A small image deblurring model, trained from scratch.
Model: 5.43M parameters, arch unet, activation silu, widths [64, 128, 256, 256].
Data: trained on Sentinel-2 satellite tiles (TerraMesh), 145000 training examples, 32.0 epochs.
Rows from block 5 of a small image deblurring model, named by matrix and row number. Each number is 50 + 10 x the weight over its row's rms, rounded and kept within 0 to 99. All counts start at 0.
After each channel's rows are labels from the 100 images, of 14976, where the channel reaches its highest value: "colour at peak" is the nearest of a few named colours to the mean colour under the peak. Only what is clearly more common there than usual is listed. The data: Sentinel-2 satellite tiles (TerraMesh).
# conv: 3x3 conv (model.decb.0.0.conv.weight, 256x512x3x3, each kernel summed), inputs 384-511

conv.233:55 50 50 54 58 53 55 50 48 53 58 47 60 48 42 46 50 43 50 53 50 41 59 50 34 50 50 50 47 55 50 57 50 47 37 50 50 61 50 58 47 34 54 58 50 50 50 50 50 45 46 36 52 50 45 52 61 50 58 49 50 50 49 38 50 50 46 34 49 33 49 33 58 50 50 50 50 47 51 35 57 50 50 55 40 40 59 34 49 57 56 46 37 60 49 48 53 46 50 50 50 50 53 46 46 47 42 56 40 50 51 53 37 57 56 50 43 50 50 50 50 49 49 35 56 50 60 50
colour at peak: black

conv.93:49 44 50 49 50 50 49 50 47 50 50 47 53 58 42 50 50 48 50 50 50 27 52 50 44 50 50 50 50 49 50 51 50 50 40 50 50 62 50 51 51 47 49 59 50 50 50 50 50 47 46 47 50 50 39 47 55 50 52 49 50 50 48 50 48 50 50 45 28 47 50 46 49 50 50 50 50 28 51 50 51 50 50 50 55 50 59 50 40 49 49 51 46 51 53 50 52 43 50 49 44 50 50 50 47 45 48 51 49 50 53 50 46 50 49 50 36 50 50 50 50 48 50 32 49 50 52 50
colour at peak: black

conv.77:55 50 50 55 56 52 55 50 50 52 54 51 55 65 39 50 50 34 50 52 50 46 55 50 51 77 50 89 84 55 50 55 50 50 29 49 50 55 50 55 42 50 53 55 50 50 47 50 50 48 52 51 52 50 39 55 55 50 54 49 50 50 47 57 50 49 47 50 45 50 49 50 56 73 50 50 50 43 99 54 54 69 50 53 33 50 56 50 48 56 55 40 49 56 46 93 52 43 85 49 49 50 52 87 46 42 51 54 50 50 95 52 50 55 55 50 43 50 50 50 50 45 49 51 55 50 56 50
colour at peak: grey

conv.81:55 40 50 60 64 63 69 46 51 64 55 47 72 39 51 49 50 50 50 64 42 50 71 50 48 49 50 44 44 64 50 69 35 50 55 49 50 74 50 59 35 49 60 66 45 50 45 50 46 26 47 44 57 50 48 56 74 50 67 51 39 50 35 50 30 49 37 48 34 47 49 46 67 37 50 49 55 43 48 49 67 50 50 67 62 47 70 50 34 64 65 45 43 69 33 47 65 40 39 52 40 47 60 44 42 49 48 72 46 50 49 63 48 64 66 50 43 47 50 49 50 35 50 46 63 50 68 50
colour at peak: black

conv.52:74 50 54 70 72 63 67 47 50 67 70 50 75 50 39 50 50 38 42 66 50 43 71 50 50 77 50 50 50 70 41 69 40 50 32 48 57 69 44 72 44 50 68 73 48 50 46 50 46 46 50 50 66 50 50 68 81 43 68 58 50 35 42 50 48 50 49 50 42 50 60 50 72 50 50 46 54 37 86 50 68 72 50 64 34 50 74 50 40 71 70 45 50 80 44 76 64 34 56 62 43 50 64 56 43 40 50 63 50 43 68 66 50 71 70 46 35 43 50 50 37 42 50 50 71 50 80 50
colour at peak: black

conv.252:47 63 50 44 36 36 39 53 36 45 41 45 37 81 60 47 41 71 52 40 58 50 35 50 38 50 50 54 50 40 57 35 65 50 58 50 43 33 52 43 71 45 42 37 54 50 62 40 61 66 41 48 46 50 68 44 35 52 32 50 65 51 73 50 71 50 66 50 70 50 50 42 36 63 50 51 38 67 56 50 37 50 50 38 50 50 36 50 71 37 39 69 50 36 72 59 44 72 60 50 66 63 36 50 64 65 38 35 40 55 51 41 45 36 36 51 68 57 50 50 50 70 54 50 39 53 36 54
colour at peak: black

conv.26:72 50 53 71 72 64 68 47 50 68 70 50 75 50 39 50 50 38 42 66 50 43 71 50 50 77 50 50 50 70 41 69 40 50 32 49 57 69 44 72 44 50 68 74 48 50 46 50 45 45 50 50 66 50 50 69 82 43 68 59 50 35 42 50 48 50 48 50 42 50 60 50 73 50 50 47 54 37 84 50 68 72 50 64 35 50 74 50 40 71 70 45 50 80 43 76 64 34 54 63 43 50 65 53 43 40 50 64 50 44 67 66 50 71 70 46 35 44 50 50 38 41 50 50 70 50 80 50
colour at peak: black

conv.62:56 50 50 55 59 53 57 50 49 53 58 48 63 45 44 50 50 47 50 54 50 47 61 50 46 50 50 42 46 57 50 59 50 50 46 50 50 63 50 58 49 49 54 60 50 50 49 50 50 50 47 47 52 50 49 54 64 49 60 50 50 50 48 50 50 49 49 49 49 43 48 48 59 47 50 49 50 49 49 47 59 50 50 57 49 50 62 50 48 58 58 49 46 62 50 45 54 48 25 49 46 50 54 43 47 50 49 58 49 50 52 54 47 59 58 50 45 50 50 50 50 50 49 48 57 50 62 50
colour at peak: white

conv.145:45 67 50 46 42 46 44 66 34 47 43 38 41 82 53 40 44 58 50 46 61 50 41 50 32 50 50 50 50 45 57 42 51 50 54 52 49 35 50 44 70 36 46 42 68 50 55 46 50 80 35 42 48 50 74 48 41 50 39 51 75 50 59 50 73 50 79 39 59 49 52 37 43 50 51 50 41 53 66 49 41 50 51 40 51 50 41 50 57 43 44 71 45 41 63 72 46 53 58 51 51 66 46 50 78 56 30 35 33 53 58 46 37 43 43 50 52 51 58 50 50 59 61 43 44 63 42 53
colour at peak: black

conv.66:52 62 50 50 51 50 52 58 33 50 51 42 54 61 50 41 46 50 59 50 57 50 52 50 38 50 50 47 50 50 64 51 50 48 50 53 50 54 50 51 50 44 50 52 61 50 63 50 50 61 39 45 50 50 61 50 53 61 51 51 62 50 50 46 63 50 65 45 50 46 52 45 51 48 50 53 49 50 56 43 51 50 53 50 50 46 53 45 50 50 50 50 45 52 50 55 50 50 50 50 50 61 50 45 65 50 37 51 38 59 51 50 42 51 50 55 50 50 52 50 50 50 61 44 50 58 52 52
colour at peak: black

conv.159:71 50 53 70 74 66 69 48 50 69 73 50 78 50 42 50 50 35 45 68 50 44 74 50 50 70 50 50 50 72 44 72 39 50 34 50 56 73 46 75 43 50 70 76 50 50 47 50 47 43 50 50 68 50 50 67 84 46 71 58 50 32 40 50 45 50 47 50 40 50 59 50 75 47 50 50 53 37 69 50 71 67 50 67 39 47 77 50 38 74 73 42 49 83 41 59 66 32 50 60 42 50 67 50 43 38 50 66 50 47 58 68 50 74 72 50 37 46 50 50 42 40 50 49 73 50 83 50
colour at peak: white

conv.68:47 53 50 49 45 48 46 57 33 49 46 42 44 70 50 37 50 51 50 48 50 50 44 50 40 69 50 50 50 47 51 45 50 50 50 53 50 42 50 46 51 46 48 45 61 50 50 50 50 78 38 46 49 50 66 50 44 50 44 50 62 50 50 50 69 52 80 48 50 50 55 49 45 50 50 50 50 50 74 50 45 53 51 46 50 50 44 50 50 46 46 52 47 44 50 75 48 50 50 50 50 57 48 50 75 50 38 44 40 50 63 49 45 45 46 50 50 50 50 50 50 50 58 45 46 57 45 52
colour at peak: black

conv.213:59 49 49 56 61 56 59 49 47 55 60 46 65 37 37 49 50 32 49 56 50 38 63 50 43 49 50 48 44 59 48 61 47 47 31 48 50 65 50 60 45 40 56 62 49 48 46 50 49 42 46 40 54 49 38 53 66 48 62 49 49 50 42 44 48 48 46 39 40 36 47 40 61 48 48 47 50 38 54 41 61 50 49 59 42 40 64 38 41 60 60 40 40 64 44 48 56 33 38 48 43 50 56 45 44 38 47 61 48 48 54 56 47 61 60 49 34 49 49 49 50 41 46 40 59 49 64 49
colour at peak: black; white

conv.83:59 45 50 50 66 56 61 50 49 64 70 47 59 30 35 49 50 28 50 64 47 33 68 50 46 50 50 31 32 61 50 66 40 48 29 50 52 73 50 66 38 50 63 67 50 50 44 50 50 31 50 42 61 50 40 50 67 49 67 51 50 50 31 41 25 50 43 49 35 43 49 42 68 28 50 49 50 39 38 42 62 50 50 58 46 43 69 36 28 63 56 35 45 71 50 32 60 23 25 50 35 45 61 26 42 35 48 59 49 50 50 62 50 68 65 50 30 50 50 50 50 50 49 43 66 50 70 50
colour at peak: white; pink

conv.0:58 50 50 55 59 53 58 50 49 54 59 48 64 12 32 50 50 26 50 54 50 42 61 50 48 50 50 40 48 57 50 59 36 50 35 50 50 65 50 59 31 50 55 62 50 50 49 50 50 43 48 49 52 50 26 53 64 50 59 49 50 50 30 50 32 50 48 50 30 50 49 49 60 43 50 50 50 34 50 50 59 50 50 57 46 50 63 50 29 58 58 28 48 63 33 44 54 32 17 49 31 50 53 47 47 32 49 59 50 50 54 54 49 59 58 50 34 50 50 50 50 35 49 49 58 50 62 50
colour at peak: black

conv.16:70 50 53 70 71 63 67 47 50 67 69 50 74 50 38 50 50 37 42 65 46 41 70 50 50 81 48 50 50 69 41 68 39 50 32 48 57 68 43 70 45 50 67 72 48 50 46 50 38 45 50 50 65 50 50 68 80 43 67 59 50 36 42 50 48 50 49 50 42 50 61 50 71 50 50 46 54 37 85 50 67 77 50 64 34 50 73 50 40 70 69 45 49 79 43 78 64 34 56 63 41 45 64 53 42 41 50 63 50 43 66 65 50 70 69 45 35 45 50 50 43 41 50 50 70 50 79 50
colour at peak: black

conv.85:57 50 50 54 59 54 57 50 49 53 58 48 62 38 28 50 50 31 50 54 50 20 61 50 43 50 49 35 16 56 50 59 44 48 22 49 50 63 50 58 48 29 54 59 50 47 50 50 50 43 47 36 52 50 45 53 63 50 60 49 50 50 42 23 50 49 44 30 38 23 48 31 59 30 49 50 50 33 45 25 58 50 50 57 29 27 61 20 34 58 58 47 37 62 39 37 54 21 23 48 37 50 54 25 43 40 48 58 49 50 48 54 45 59 58 50 19 50 50 49 50 38 48 35 58 50 61 50
colour at peak: white

conv.1:57 50 55 63 64 60 63 47 50 63 65 50 68 50 42 51 50 45 46 61 50 50 64 50 50 77 50 86 74 63 45 63 43 50 41 47 62 66 41 65 45 50 62 65 48 50 40 51 50 48 50 50 62 52 48 63 68 45 62 58 50 45 45 70 50 50 50 50 43 66 50 51 64 52 50 46 58 40 95 62 63 74 49 62 35 51 66 58 47 64 63 44 50 69 45 85 62 46 91 61 45 50 60 87 44 41 50 63 50 43 87 61 50 64 63 47 45 43 50 50 48 44 50 50 64 47 71 50
colour at peak: black

conv.53:59 46 50 56 65 61 62 50 48 57 70 47 69 28 38 49 50 30 50 57 46 33 69 50 45 50 50 37 35 64 50 67 40 50 33 49 50 75 50 65 39 49 60 70 50 50 47 50 50 30 47 41 57 50 43 51 75 50 68 50 50 50 31 50 29 50 43 48 33 50 49 41 66 41 50 50 51 40 36 49 67 50 50 64 49 36 68 35 31 64 63 39 45 71 38 31 63 26 18 49 36 48 59 30 40 38 47 70 48 50 48 67 47 66 63 50 31 50 50 50 50 42 49 45 63 50 69 50
colour at peak: white

conv.197:52 52 50 53 62 60 59 50 48 58 56 48 63 30 36 50 50 33 50 61 50 24 66 50 46 50 50 25 22 62 50 60 37 44 32 50 50 68 50 59 39 42 60 64 50 45 50 53 50 38 47 37 57 50 51 50 66 50 62 50 49 50 29 32 35 49 47 41 31 35 49 33 62 25 50 50 52 33 38 35 64 50 50 61 40 28 65 25 27 62 62 43 41 65 37 35 60 19 20 50 36 50 61 28 46 42 47 61 49 50 45 63 48 64 64 50 24 50 50 50 50 40 49 37 61 50 65 50
colour at peak: white

conv.221:50 50 50 50 52 50 50 50 48 50 52 50 53 71 50 50 50 52 50 50 50 50 53 50 36 50 50 50 50 50 50 52 50 50 51 50 50 55 50 50 51 50 50 52 50 50 50 50 50 52 47 50 50 50 59 50 54 50 53 50 50 50 50 50 51 50 51 50 50 50 50 48 51 50 50 50 50 50 55 50 52 50 50 51 50 50 52 50 50 51 51 54 50 53 50 53 50 51 50 50 50 50 50 50 51 51 43 52 47 50 51 50 44 52 51 50 50 50 50 50 50 50 50 50 50 50 52 50
colour at peak: white; black

conv.35:50 42 50 61 59 61 64 50 65 56 51 55 67 30 45 50 55 30 50 60 50 46 68 50 70 50 50 39 42 63 50 64 31 50 41 50 50 70 50 53 20 58 59 65 49 50 50 60 49 23 68 50 51 51 30 61 64 50 65 50 29 50 23 50 29 50 29 54 24 52 50 50 62 50 50 50 64 35 35 50 65 50 50 66 50 50 64 50 24 61 62 33 57 61 23 36 60 27 39 51 34 46 61 50 41 42 70 68 64 50 37 61 67 62 63 50 33 48 50 50 50 26 50 50 55 50 59 50
colour at peak: white; black

conv.218:47 59 50 49 44 48 45 51 42 49 45 50 42 84 50 42 50 50 50 48 50 50 42 50 38 50 50 50 50 47 50 44 50 50 50 50 50 41 50 46 50 47 48 44 55 50 50 50 50 82 44 44 50 50 73 50 42 50 43 51 58 50 50 50 74 50 83 50 50 50 50 41 44 50 50 50 50 50 57 50 44 50 50 46 50 50 43 50 50 45 46 50 47 43 50 73 48 50 50 50 50 55 48 50 85 50 41 44 41 50 51 49 44 44 45 50 50 50 50 50 50 50 65 47 45 54 43 50
colour at peak: black

conv.64:30 56 49 29 26 32 31 50 50 32 28 50 27 63 64 50 50 66 50 33 50 59 27 50 50 44 55 50 50 30 50 27 67 56 63 50 42 29 53 27 63 53 31 26 50 57 50 47 50 51 50 59 34 50 58 30 19 50 29 41 50 50 67 52 60 50 50 55 66 50 47 52 26 67 50 50 44 67 24 52 30 42 50 34 50 59 26 55 67 27 29 63 61 20 65 25 35 68 50 44 67 55 31 50 50 66 50 34 50 50 27 32 54 26 28 50 67 63 50 50 50 66 50 60 27 50 20 50
colour at peak: grey

conv.80:56 37 50 51 65 61 64 46 54 59 64 50 69 15 39 50 50 31 50 62 43 38 69 50 50 50 50 37 43 65 48 62 40 50 37 50 56 73 50 67 37 50 59 68 44 50 42 55 38 31 50 49 59 50 36 50 72 50 61 50 43 50 29 50 24 50 41 50 31 50 50 49 62 29 50 50 61 36 44 50 68 50 50 66 49 50 71 50 27 62 64 33 48 70 39 38 65 25 28 50 34 40 62 31 39 36 50 68 50 45 50 67 50 67 63 50 30 50 50 50 50 42 50 49 61 50 67 50
colour at peak: white

conv.113:35 55 47 36 33 36 34 54 47 37 35 42 34 66 70 50 45 75 52 38 55 67 33 51 51 50 56 60 59 36 53 34 67 53 73 51 44 34 53 35 67 50 36 34 55 55 53 41 50 57 45 51 39 50 58 38 35 50 34 47 59 52 70 50 59 50 59 51 67 50 51 50 33 67 50 50 41 67 53 50 35 49 51 36 51 60 34 56 72 34 34 68 52 35 69 58 38 76 62 44 70 57 36 54 56 66 46 36 50 52 51 38 51 33 34 50 74 60 51 51 51 67 52 51 35 51 36 54
colour at peak: grey

conv.119:75 50 54 69 70 63 67 47 50 67 69 50 74 50 37 50 50 36 42 65 46 41 70 50 50 76 50 50 50 68 42 68 39 50 32 47 57 68 43 70 44 50 67 72 48 50 46 50 39 45 50 50 65 50 50 66 80 43 67 64 50 37 42 50 48 50 48 50 42 50 61 50 71 50 50 46 54 37 85 50 67 76 50 63 36 50 72 50 40 70 69 45 50 79 44 77 63 35 58 61 39 44 63 54 43 40 50 63 50 43 70 65 50 70 69 44 35 43 50 50 42 42 50 50 70 50 79 50
colour at peak: black

conv.238:58 50 49 56 60 55 59 48 48 55 60 44 65 33 42 48 49 41 49 55 50 49 63 49 42 49 49 48 49 58 48 61 40 48 48 46 50 67 50 60 41 48 56 62 47 50 47 50 50 38 42 44 53 48 43 54 65 48 62 48 50 50 36 48 36 47 46 46 37 46 46 45 60 42 48 48 50 40 51 47 61 50 49 59 50 49 64 49 36 59 59 40 42 63 34 48 56 44 37 46 38 50 55 44 45 42 45 61 46 49 53 55 44 61 59 49 45 49 49 47 50 37 46 45 59 49 63 49
colour at peak: white

conv.191:59 47 49 57 60 55 59 49 48 56 60 47 64 15 32 49 50 24 49 55 50 40 61 50 46 50 46 40 46 59 48 60 37 49 30 48 50 64 49 60 31 49 56 62 48 44 47 50 50 44 47 48 54 49 34 54 64 48 60 49 50 50 33 50 46 48 47 49 32 49 47 48 60 47 49 48 50 33 51 50 60 50 49 58 41 49 63 49 32 59 59 25 46 62 33 44 55 32 23 48 34 49 55 45 46 32 48 59 49 49 55 55 48 60 59 49 33 47 49 48 50 34 47 48 59 49 63 50
colour at peak: black

conv.28:59 51 50 56 65 56 54 50 46 61 65 49 59 51 50 47 50 49 50 60 50 45 63 50 43 50 50 35 37 60 50 65 50 50 43 50 50 65 50 64 51 50 60 64 50 50 50 50 50 46 49 44 59 50 86 55 71 50 62 50 50 50 50 50 50 50 49 50 50 50 53 36 65 48 50 50 50 50 42 50 58 50 50 53 50 35 65 36 50 64 62 52 47 68 50 28 54 38 30 50 50 50 58 35 50 50 38 56 39 50 32 60 45 65 63 50 46 50 63 50 50 50 63 46 63 54 68 51
colour at peak: white; black

conv.8:58 49 49 56 59 54 58 49 48 55 59 48 63 28 31 49 50 24 49 55 50 31 61 50 45 50 50 31 33 58 49 59 41 47 24 49 50 63 49 59 39 43 56 61 49 49 47 50 50 43 47 45 54 49 39 54 64 48 60 50 50 50 36 41 48 48 46 42 36 39 48 41 60 39 49 48 50 34 50 41 59 50 49 58 36 41 62 37 35 59 58 35 44 62 39 45 55 26 24 48 37 50 55 35 46 35 48 59 48 49 53 55 47 59 58 49 28 49 49 49 50 38 47 42 58 49 62 50
colour at peak: white

conv.69:46 50 50 49 43 46 43 50 44 49 45 41 40 82 50 46 49 62 50 48 50 50 41 50 31 56 50 55 50 46 50 41 52 50 50 50 50 37 50 46 73 34 48 42 50 50 50 44 50 91 43 43 50 50 72 50 42 50 40 50 62 50 67 50 79 50 91 37 66 50 51 40 43 57 50 50 42 51 77 50 39 50 50 43 50 50 41 50 63 44 45 72 42 42 64 76 48 58 61 50 54 63 45 54 81 53 29 38 34 50 68 48 41 42 43 50 50 50 54 50 50 61 51 45 45 50 42 50
colour at peak: grey

conv.118:52 50 50 52 52 50 52 50 50 50 50 51 51 60 34 50 50 21 50 50 50 40 48 50 42 50 50 50 50 51 50 50 50 50 21 50 50 48 50 52 48 17 51 52 50 50 50 50 50 73 54 50 50 50 50 56 51 50 48 50 60 50 45 34 63 50 80 35 48 23 50 20 52 50 50 50 50 34 55 11 50 50 50 50 27 50 51 22 45 52 52 38 50 51 44 59 50 27 50 50 50 50 50 46 86 38 38 50 48 50 56 50 45 51 52 50 29 50 50 50 50 47 50 51 52 50 52 50
colour at peak: grey

conv.38:59 47 50 55 65 61 61 50 47 58 71 45 66 29 38 48 50 30 49 58 47 34 68 50 44 50 50 34 33 62 49 66 41 48 35 49 50 74 50 64 41 49 59 68 49 50 48 50 50 27 45 38 59 50 46 52 73 49 69 49 50 50 32 47 30 49 43 47 34 46 48 38 66 38 49 49 50 40 34 44 65 50 50 62 49 35 67 34 31 65 62 39 41 70 38 30 61 27 18 49 36 49 59 28 40 38 46 67 47 50 47 66 46 65 64 50 32 50 50 49 50 42 48 42 65 50 71 50
colour at peak: white

conv.104:56 50 49 55 59 55 59 49 47 55 58 46 63 32 39 49 49 39 48 55 50 46 61 50 43 49 50 41 44 58 48 60 46 48 38 47 50 63 50 58 48 46 56 61 48 50 45 50 49 43 45 46 53 48 44 52 63 48 60 49 49 50 43 49 49 47 45 43 45 43 46 47 60 46 48 46 50 49 52 44 59 50 49 57 43 49 62 49 41 59 58 47 44 62 45 49 55 43 42 48 41 50 55 48 43 43 47 60 48 48 51 55 47 59 59 48 43 49 49 48 50 48 48 47 58 50 61 50
colour at peak: black

conv.196:41 52 50 40 27 38 37 50 50 36 32 50 33 55 60 52 50 70 52 40 50 56 31 50 50 15 50 50 50 35 50 25 56 50 67 50 47 27 50 34 61 50 36 31 50 50 51 50 50 57 50 50 38 50 56 44 31 50 34 51 50 50 60 50 54 50 54 50 62 50 50 50 30 58 50 50 50 54 38 50 37 29 50 39 54 52 30 50 70 30 35 58 51 27 61 45 40 72 50 49 62 50 41 50 53 59 50 33 50 53 51 39 50 31 31 50 61 50 50 50 50 50 50 52 31 50 30 50
colour at peak: grey

conv.128:71 50 53 68 69 62 65 47 50 66 68 50 72 50 39 50 50 40 42 64 50 43 68 50 50 79 50 51 50 67 41 66 41 50 33 49 57 67 47 69 46 50 66 71 48 50 46 50 45 47 50 50 65 50 50 66 78 43 66 64 50 38 44 50 50 50 50 50 43 50 59 50 70 50 50 48 53 37 92 50 65 73 50 62 36 50 71 50 43 69 68 47 50 77 46 81 62 36 63 61 43 45 63 61 44 41 50 61 50 43 76 64 50 69 67 45 36 43 50 50 45 43 50 50 69 50 78 50
colour at peak: black

conv.216:29 58 39 31 28 33 31 59 47 30 28 41 29 71 59 50 44 66 59 31 57 61 29 50 50 53 50 62 60 31 58 28 64 50 65 51 40 31 59 29 63 50 30 27 59 52 59 39 60 63 42 50 31 45 61 30 26 57 31 32 58 52 65 58 66 50 59 50 63 50 39 50 28 66 43 55 38 62 63 58 31 50 50 33 50 64 27 60 65 28 28 64 50 27 65 63 31 68 67 35 63 59 33 69 59 62 46 33 50 58 57 30 50 28 29 57 65 61 48 47 50 64 50 50 29 50 27 52
colour at peak: grey

conv.105:61 43 51 67 70 68 68 49 58 65 64 52 70 31 34 50 54 28 50 67 49 33 70 50 50 50 50 40 45 67 50 69 36 50 31 50 60 71 50 66 33 50 67 70 49 50 50 60 50 36 52 50 63 51 40 67 72 50 68 53 47 50 32 50 32 50 41 50 33 50 50 50 69 36 50 50 64 32 50 50 68 50 50 67 50 40 71 42 31 69 69 34 50 72 33 50 66 30 44 58 35 39 67 36 41 35 50 69 50 50 50 66 50 70 69 50 28 48 50 50 50 31 50 50 67 50 71 50
colour at peak: white

conv.34:58 51 49 54 64 59 60 49 47 58 63 45 64 36 32 48 49 29 49 60 50 28 65 49 44 48 50 25 20 61 48 61 40 44 27 48 50 67 50 62 41 44 59 63 48 50 47 50 50 44 45 39 56 49 52 51 67 48 64 49 50 50 34 25 45 48 46 41 36 34 48 33 63 25 48 48 50 37 38 29 63 50 49 60 44 32 65 26 31 62 61 42 40 65 40 34 58 23 24 48 34 50 60 26 46 38 46 60 47 49 44 60 47 64 62 49 28 49 49 48 50 43 47 37 62 49 65 50
colour at peak: white

conv.219:47 57 50 49 44 48 45 51 37 49 46 50 42 85 50 41 50 50 50 48 50 50 42 50 38 50 50 50 50 47 51 44 50 50 50 50 50 40 50 46 50 47 48 44 54 50 57 50 50 83 42 45 50 50 69 50 42 50 43 50 63 50 50 50 73 53 85 49 50 50 50 40 45 50 50 50 50 50 62 50 44 50 50 46 50 50 43 50 50 45 46 50 46 43 50 72 48 50 50 50 50 53 48 50 85 50 36 44 39 50 51 49 44 44 45 50 50 50 52 50 50 50 62 47 46 53 43 52
colour at peak: black

conv.166:45 66 50 46 44 47 45 67 38 47 44 40 42 75 53 42 47 57 61 46 60 50 43 50 39 54 50 50 50 45 64 44 51 50 54 56 49 41 51 44 58 42 46 44 69 50 67 50 55 77 39 45 48 51 75 48 43 60 43 51 67 50 52 50 70 51 76 44 52 50 51 42 44 50 51 55 45 53 64 50 44 50 54 44 52 50 43 50 51 44 44 62 47 43 55 69 47 53 53 51 51 61 46 50 76 54 37 42 40 60 57 47 42 44 44 55 52 51 57 51 50 53 60 45 45 62 43 53
colour at peak: black

conv.200:54 50 50 53 64 56 60 50 56 50 52 62 60 26 44 60 50 22 50 54 50 50 59 50 69 41 50 34 32 54 50 63 40 50 43 50 50 62 50 54 33 77 55 56 50 50 50 51 50 32 65 50 51 50 33 53 57 50 58 50 41 50 29 50 25 50 50 71 38 50 50 50 61 50 50 50 55 50 16 50 56 50 50 56 50 50 60 50 24 59 59 33 61 58 29 12 50 27 28 50 32 46 56 48 49 49 65 59 62 50 21 52 66 58 61 50 38 50 50 50 50 50 50 57 58 50 57 50
colour at peak: black; white

conv.178:56 50 50 54 59 53 57 50 49 53 57 49 63 42 35 50 50 38 50 54 50 30 61 50 44 50 50 29 26 56 50 58 49 49 28 49 50 63 50 57 49 36 54 60 50 49 49 50 50 45 48 40 52 50 47 51 63 50 59 49 50 50 43 32 50 49 45 37 45 31 49 34 59 35 50 49 50 39 46 32 59 50 50 57 40 37 62 30 43 58 57 48 40 62 50 38 54 34 22 49 44 50 54 29 45 46 49 58 50 50 49 54 49 59 58 50 34 50 50 50 50 48 49 38 57 50 61 50
colour at peak: black

conv.167:56 53 50 50 57 51 56 50 48 51 56 43 59 50 50 39 50 50 50 51 50 41 58 50 35 50 50 40 39 53 53 56 50 44 49 50 50 61 50 55 50 40 52 57 50 49 53 50 50 54 50 39 50 50 53 50 59 50 56 50 53 50 50 34 53 51 57 41 50 35 50 34 57 40 50 50 50 50 52 31 56 50 50 54 50 35 59 32 50 55 53 50 43 60 50 49 51 46 47 50 50 55 51 33 58 50 37 55 33 50 50 51 50 57 55 50 47 50 50 50 50 50 59 38 55 51 60 50
colour at peak: black; pink

conv.180:46 52 50 39 34 35 36 50 48 49 43 47 32 82 67 50 48 77 50 44 50 68 32 50 47 50 50 61 55 38 53 32 63 50 62 50 50 33 50 45 78 50 45 31 50 50 57 41 50 68 48 52 50 50 65 38 32 50 30 51 60 50 79 50 66 50 71 52 78 51 51 51 33 67 50 50 42 76 60 50 32 50 50 38 50 50 32 50 74 37 39 71 54 32 75 62 48 86 63 50 66 56 34 55 65 66 40 36 44 51 53 43 51 33 33 50 86 57 50 50 50 77 51 51 41 50 33 50
colour at peak: grey

conv.137:47 70 50 48 45 48 46 62 31 48 45 41 43 82 50 42 44 51 50 48 67 50 43 50 39 50 50 50 50 47 57 45 50 50 50 57 48 42 50 46 55 50 47 45 64 50 56 50 51 68 38 47 49 50 74 50 43 50 44 51 70 50 50 50 72 50 71 50 50 50 51 44 45 50 50 50 44 50 54 50 45 50 54 46 50 50 44 50 50 46 46 57 49 44 50 61 48 50 50 50 50 65 48 50 72 50 35 44 40 54 49 48 45 45 46 50 50 50 60 50 50 50 64 50 46 61 44 57
colour at peak: black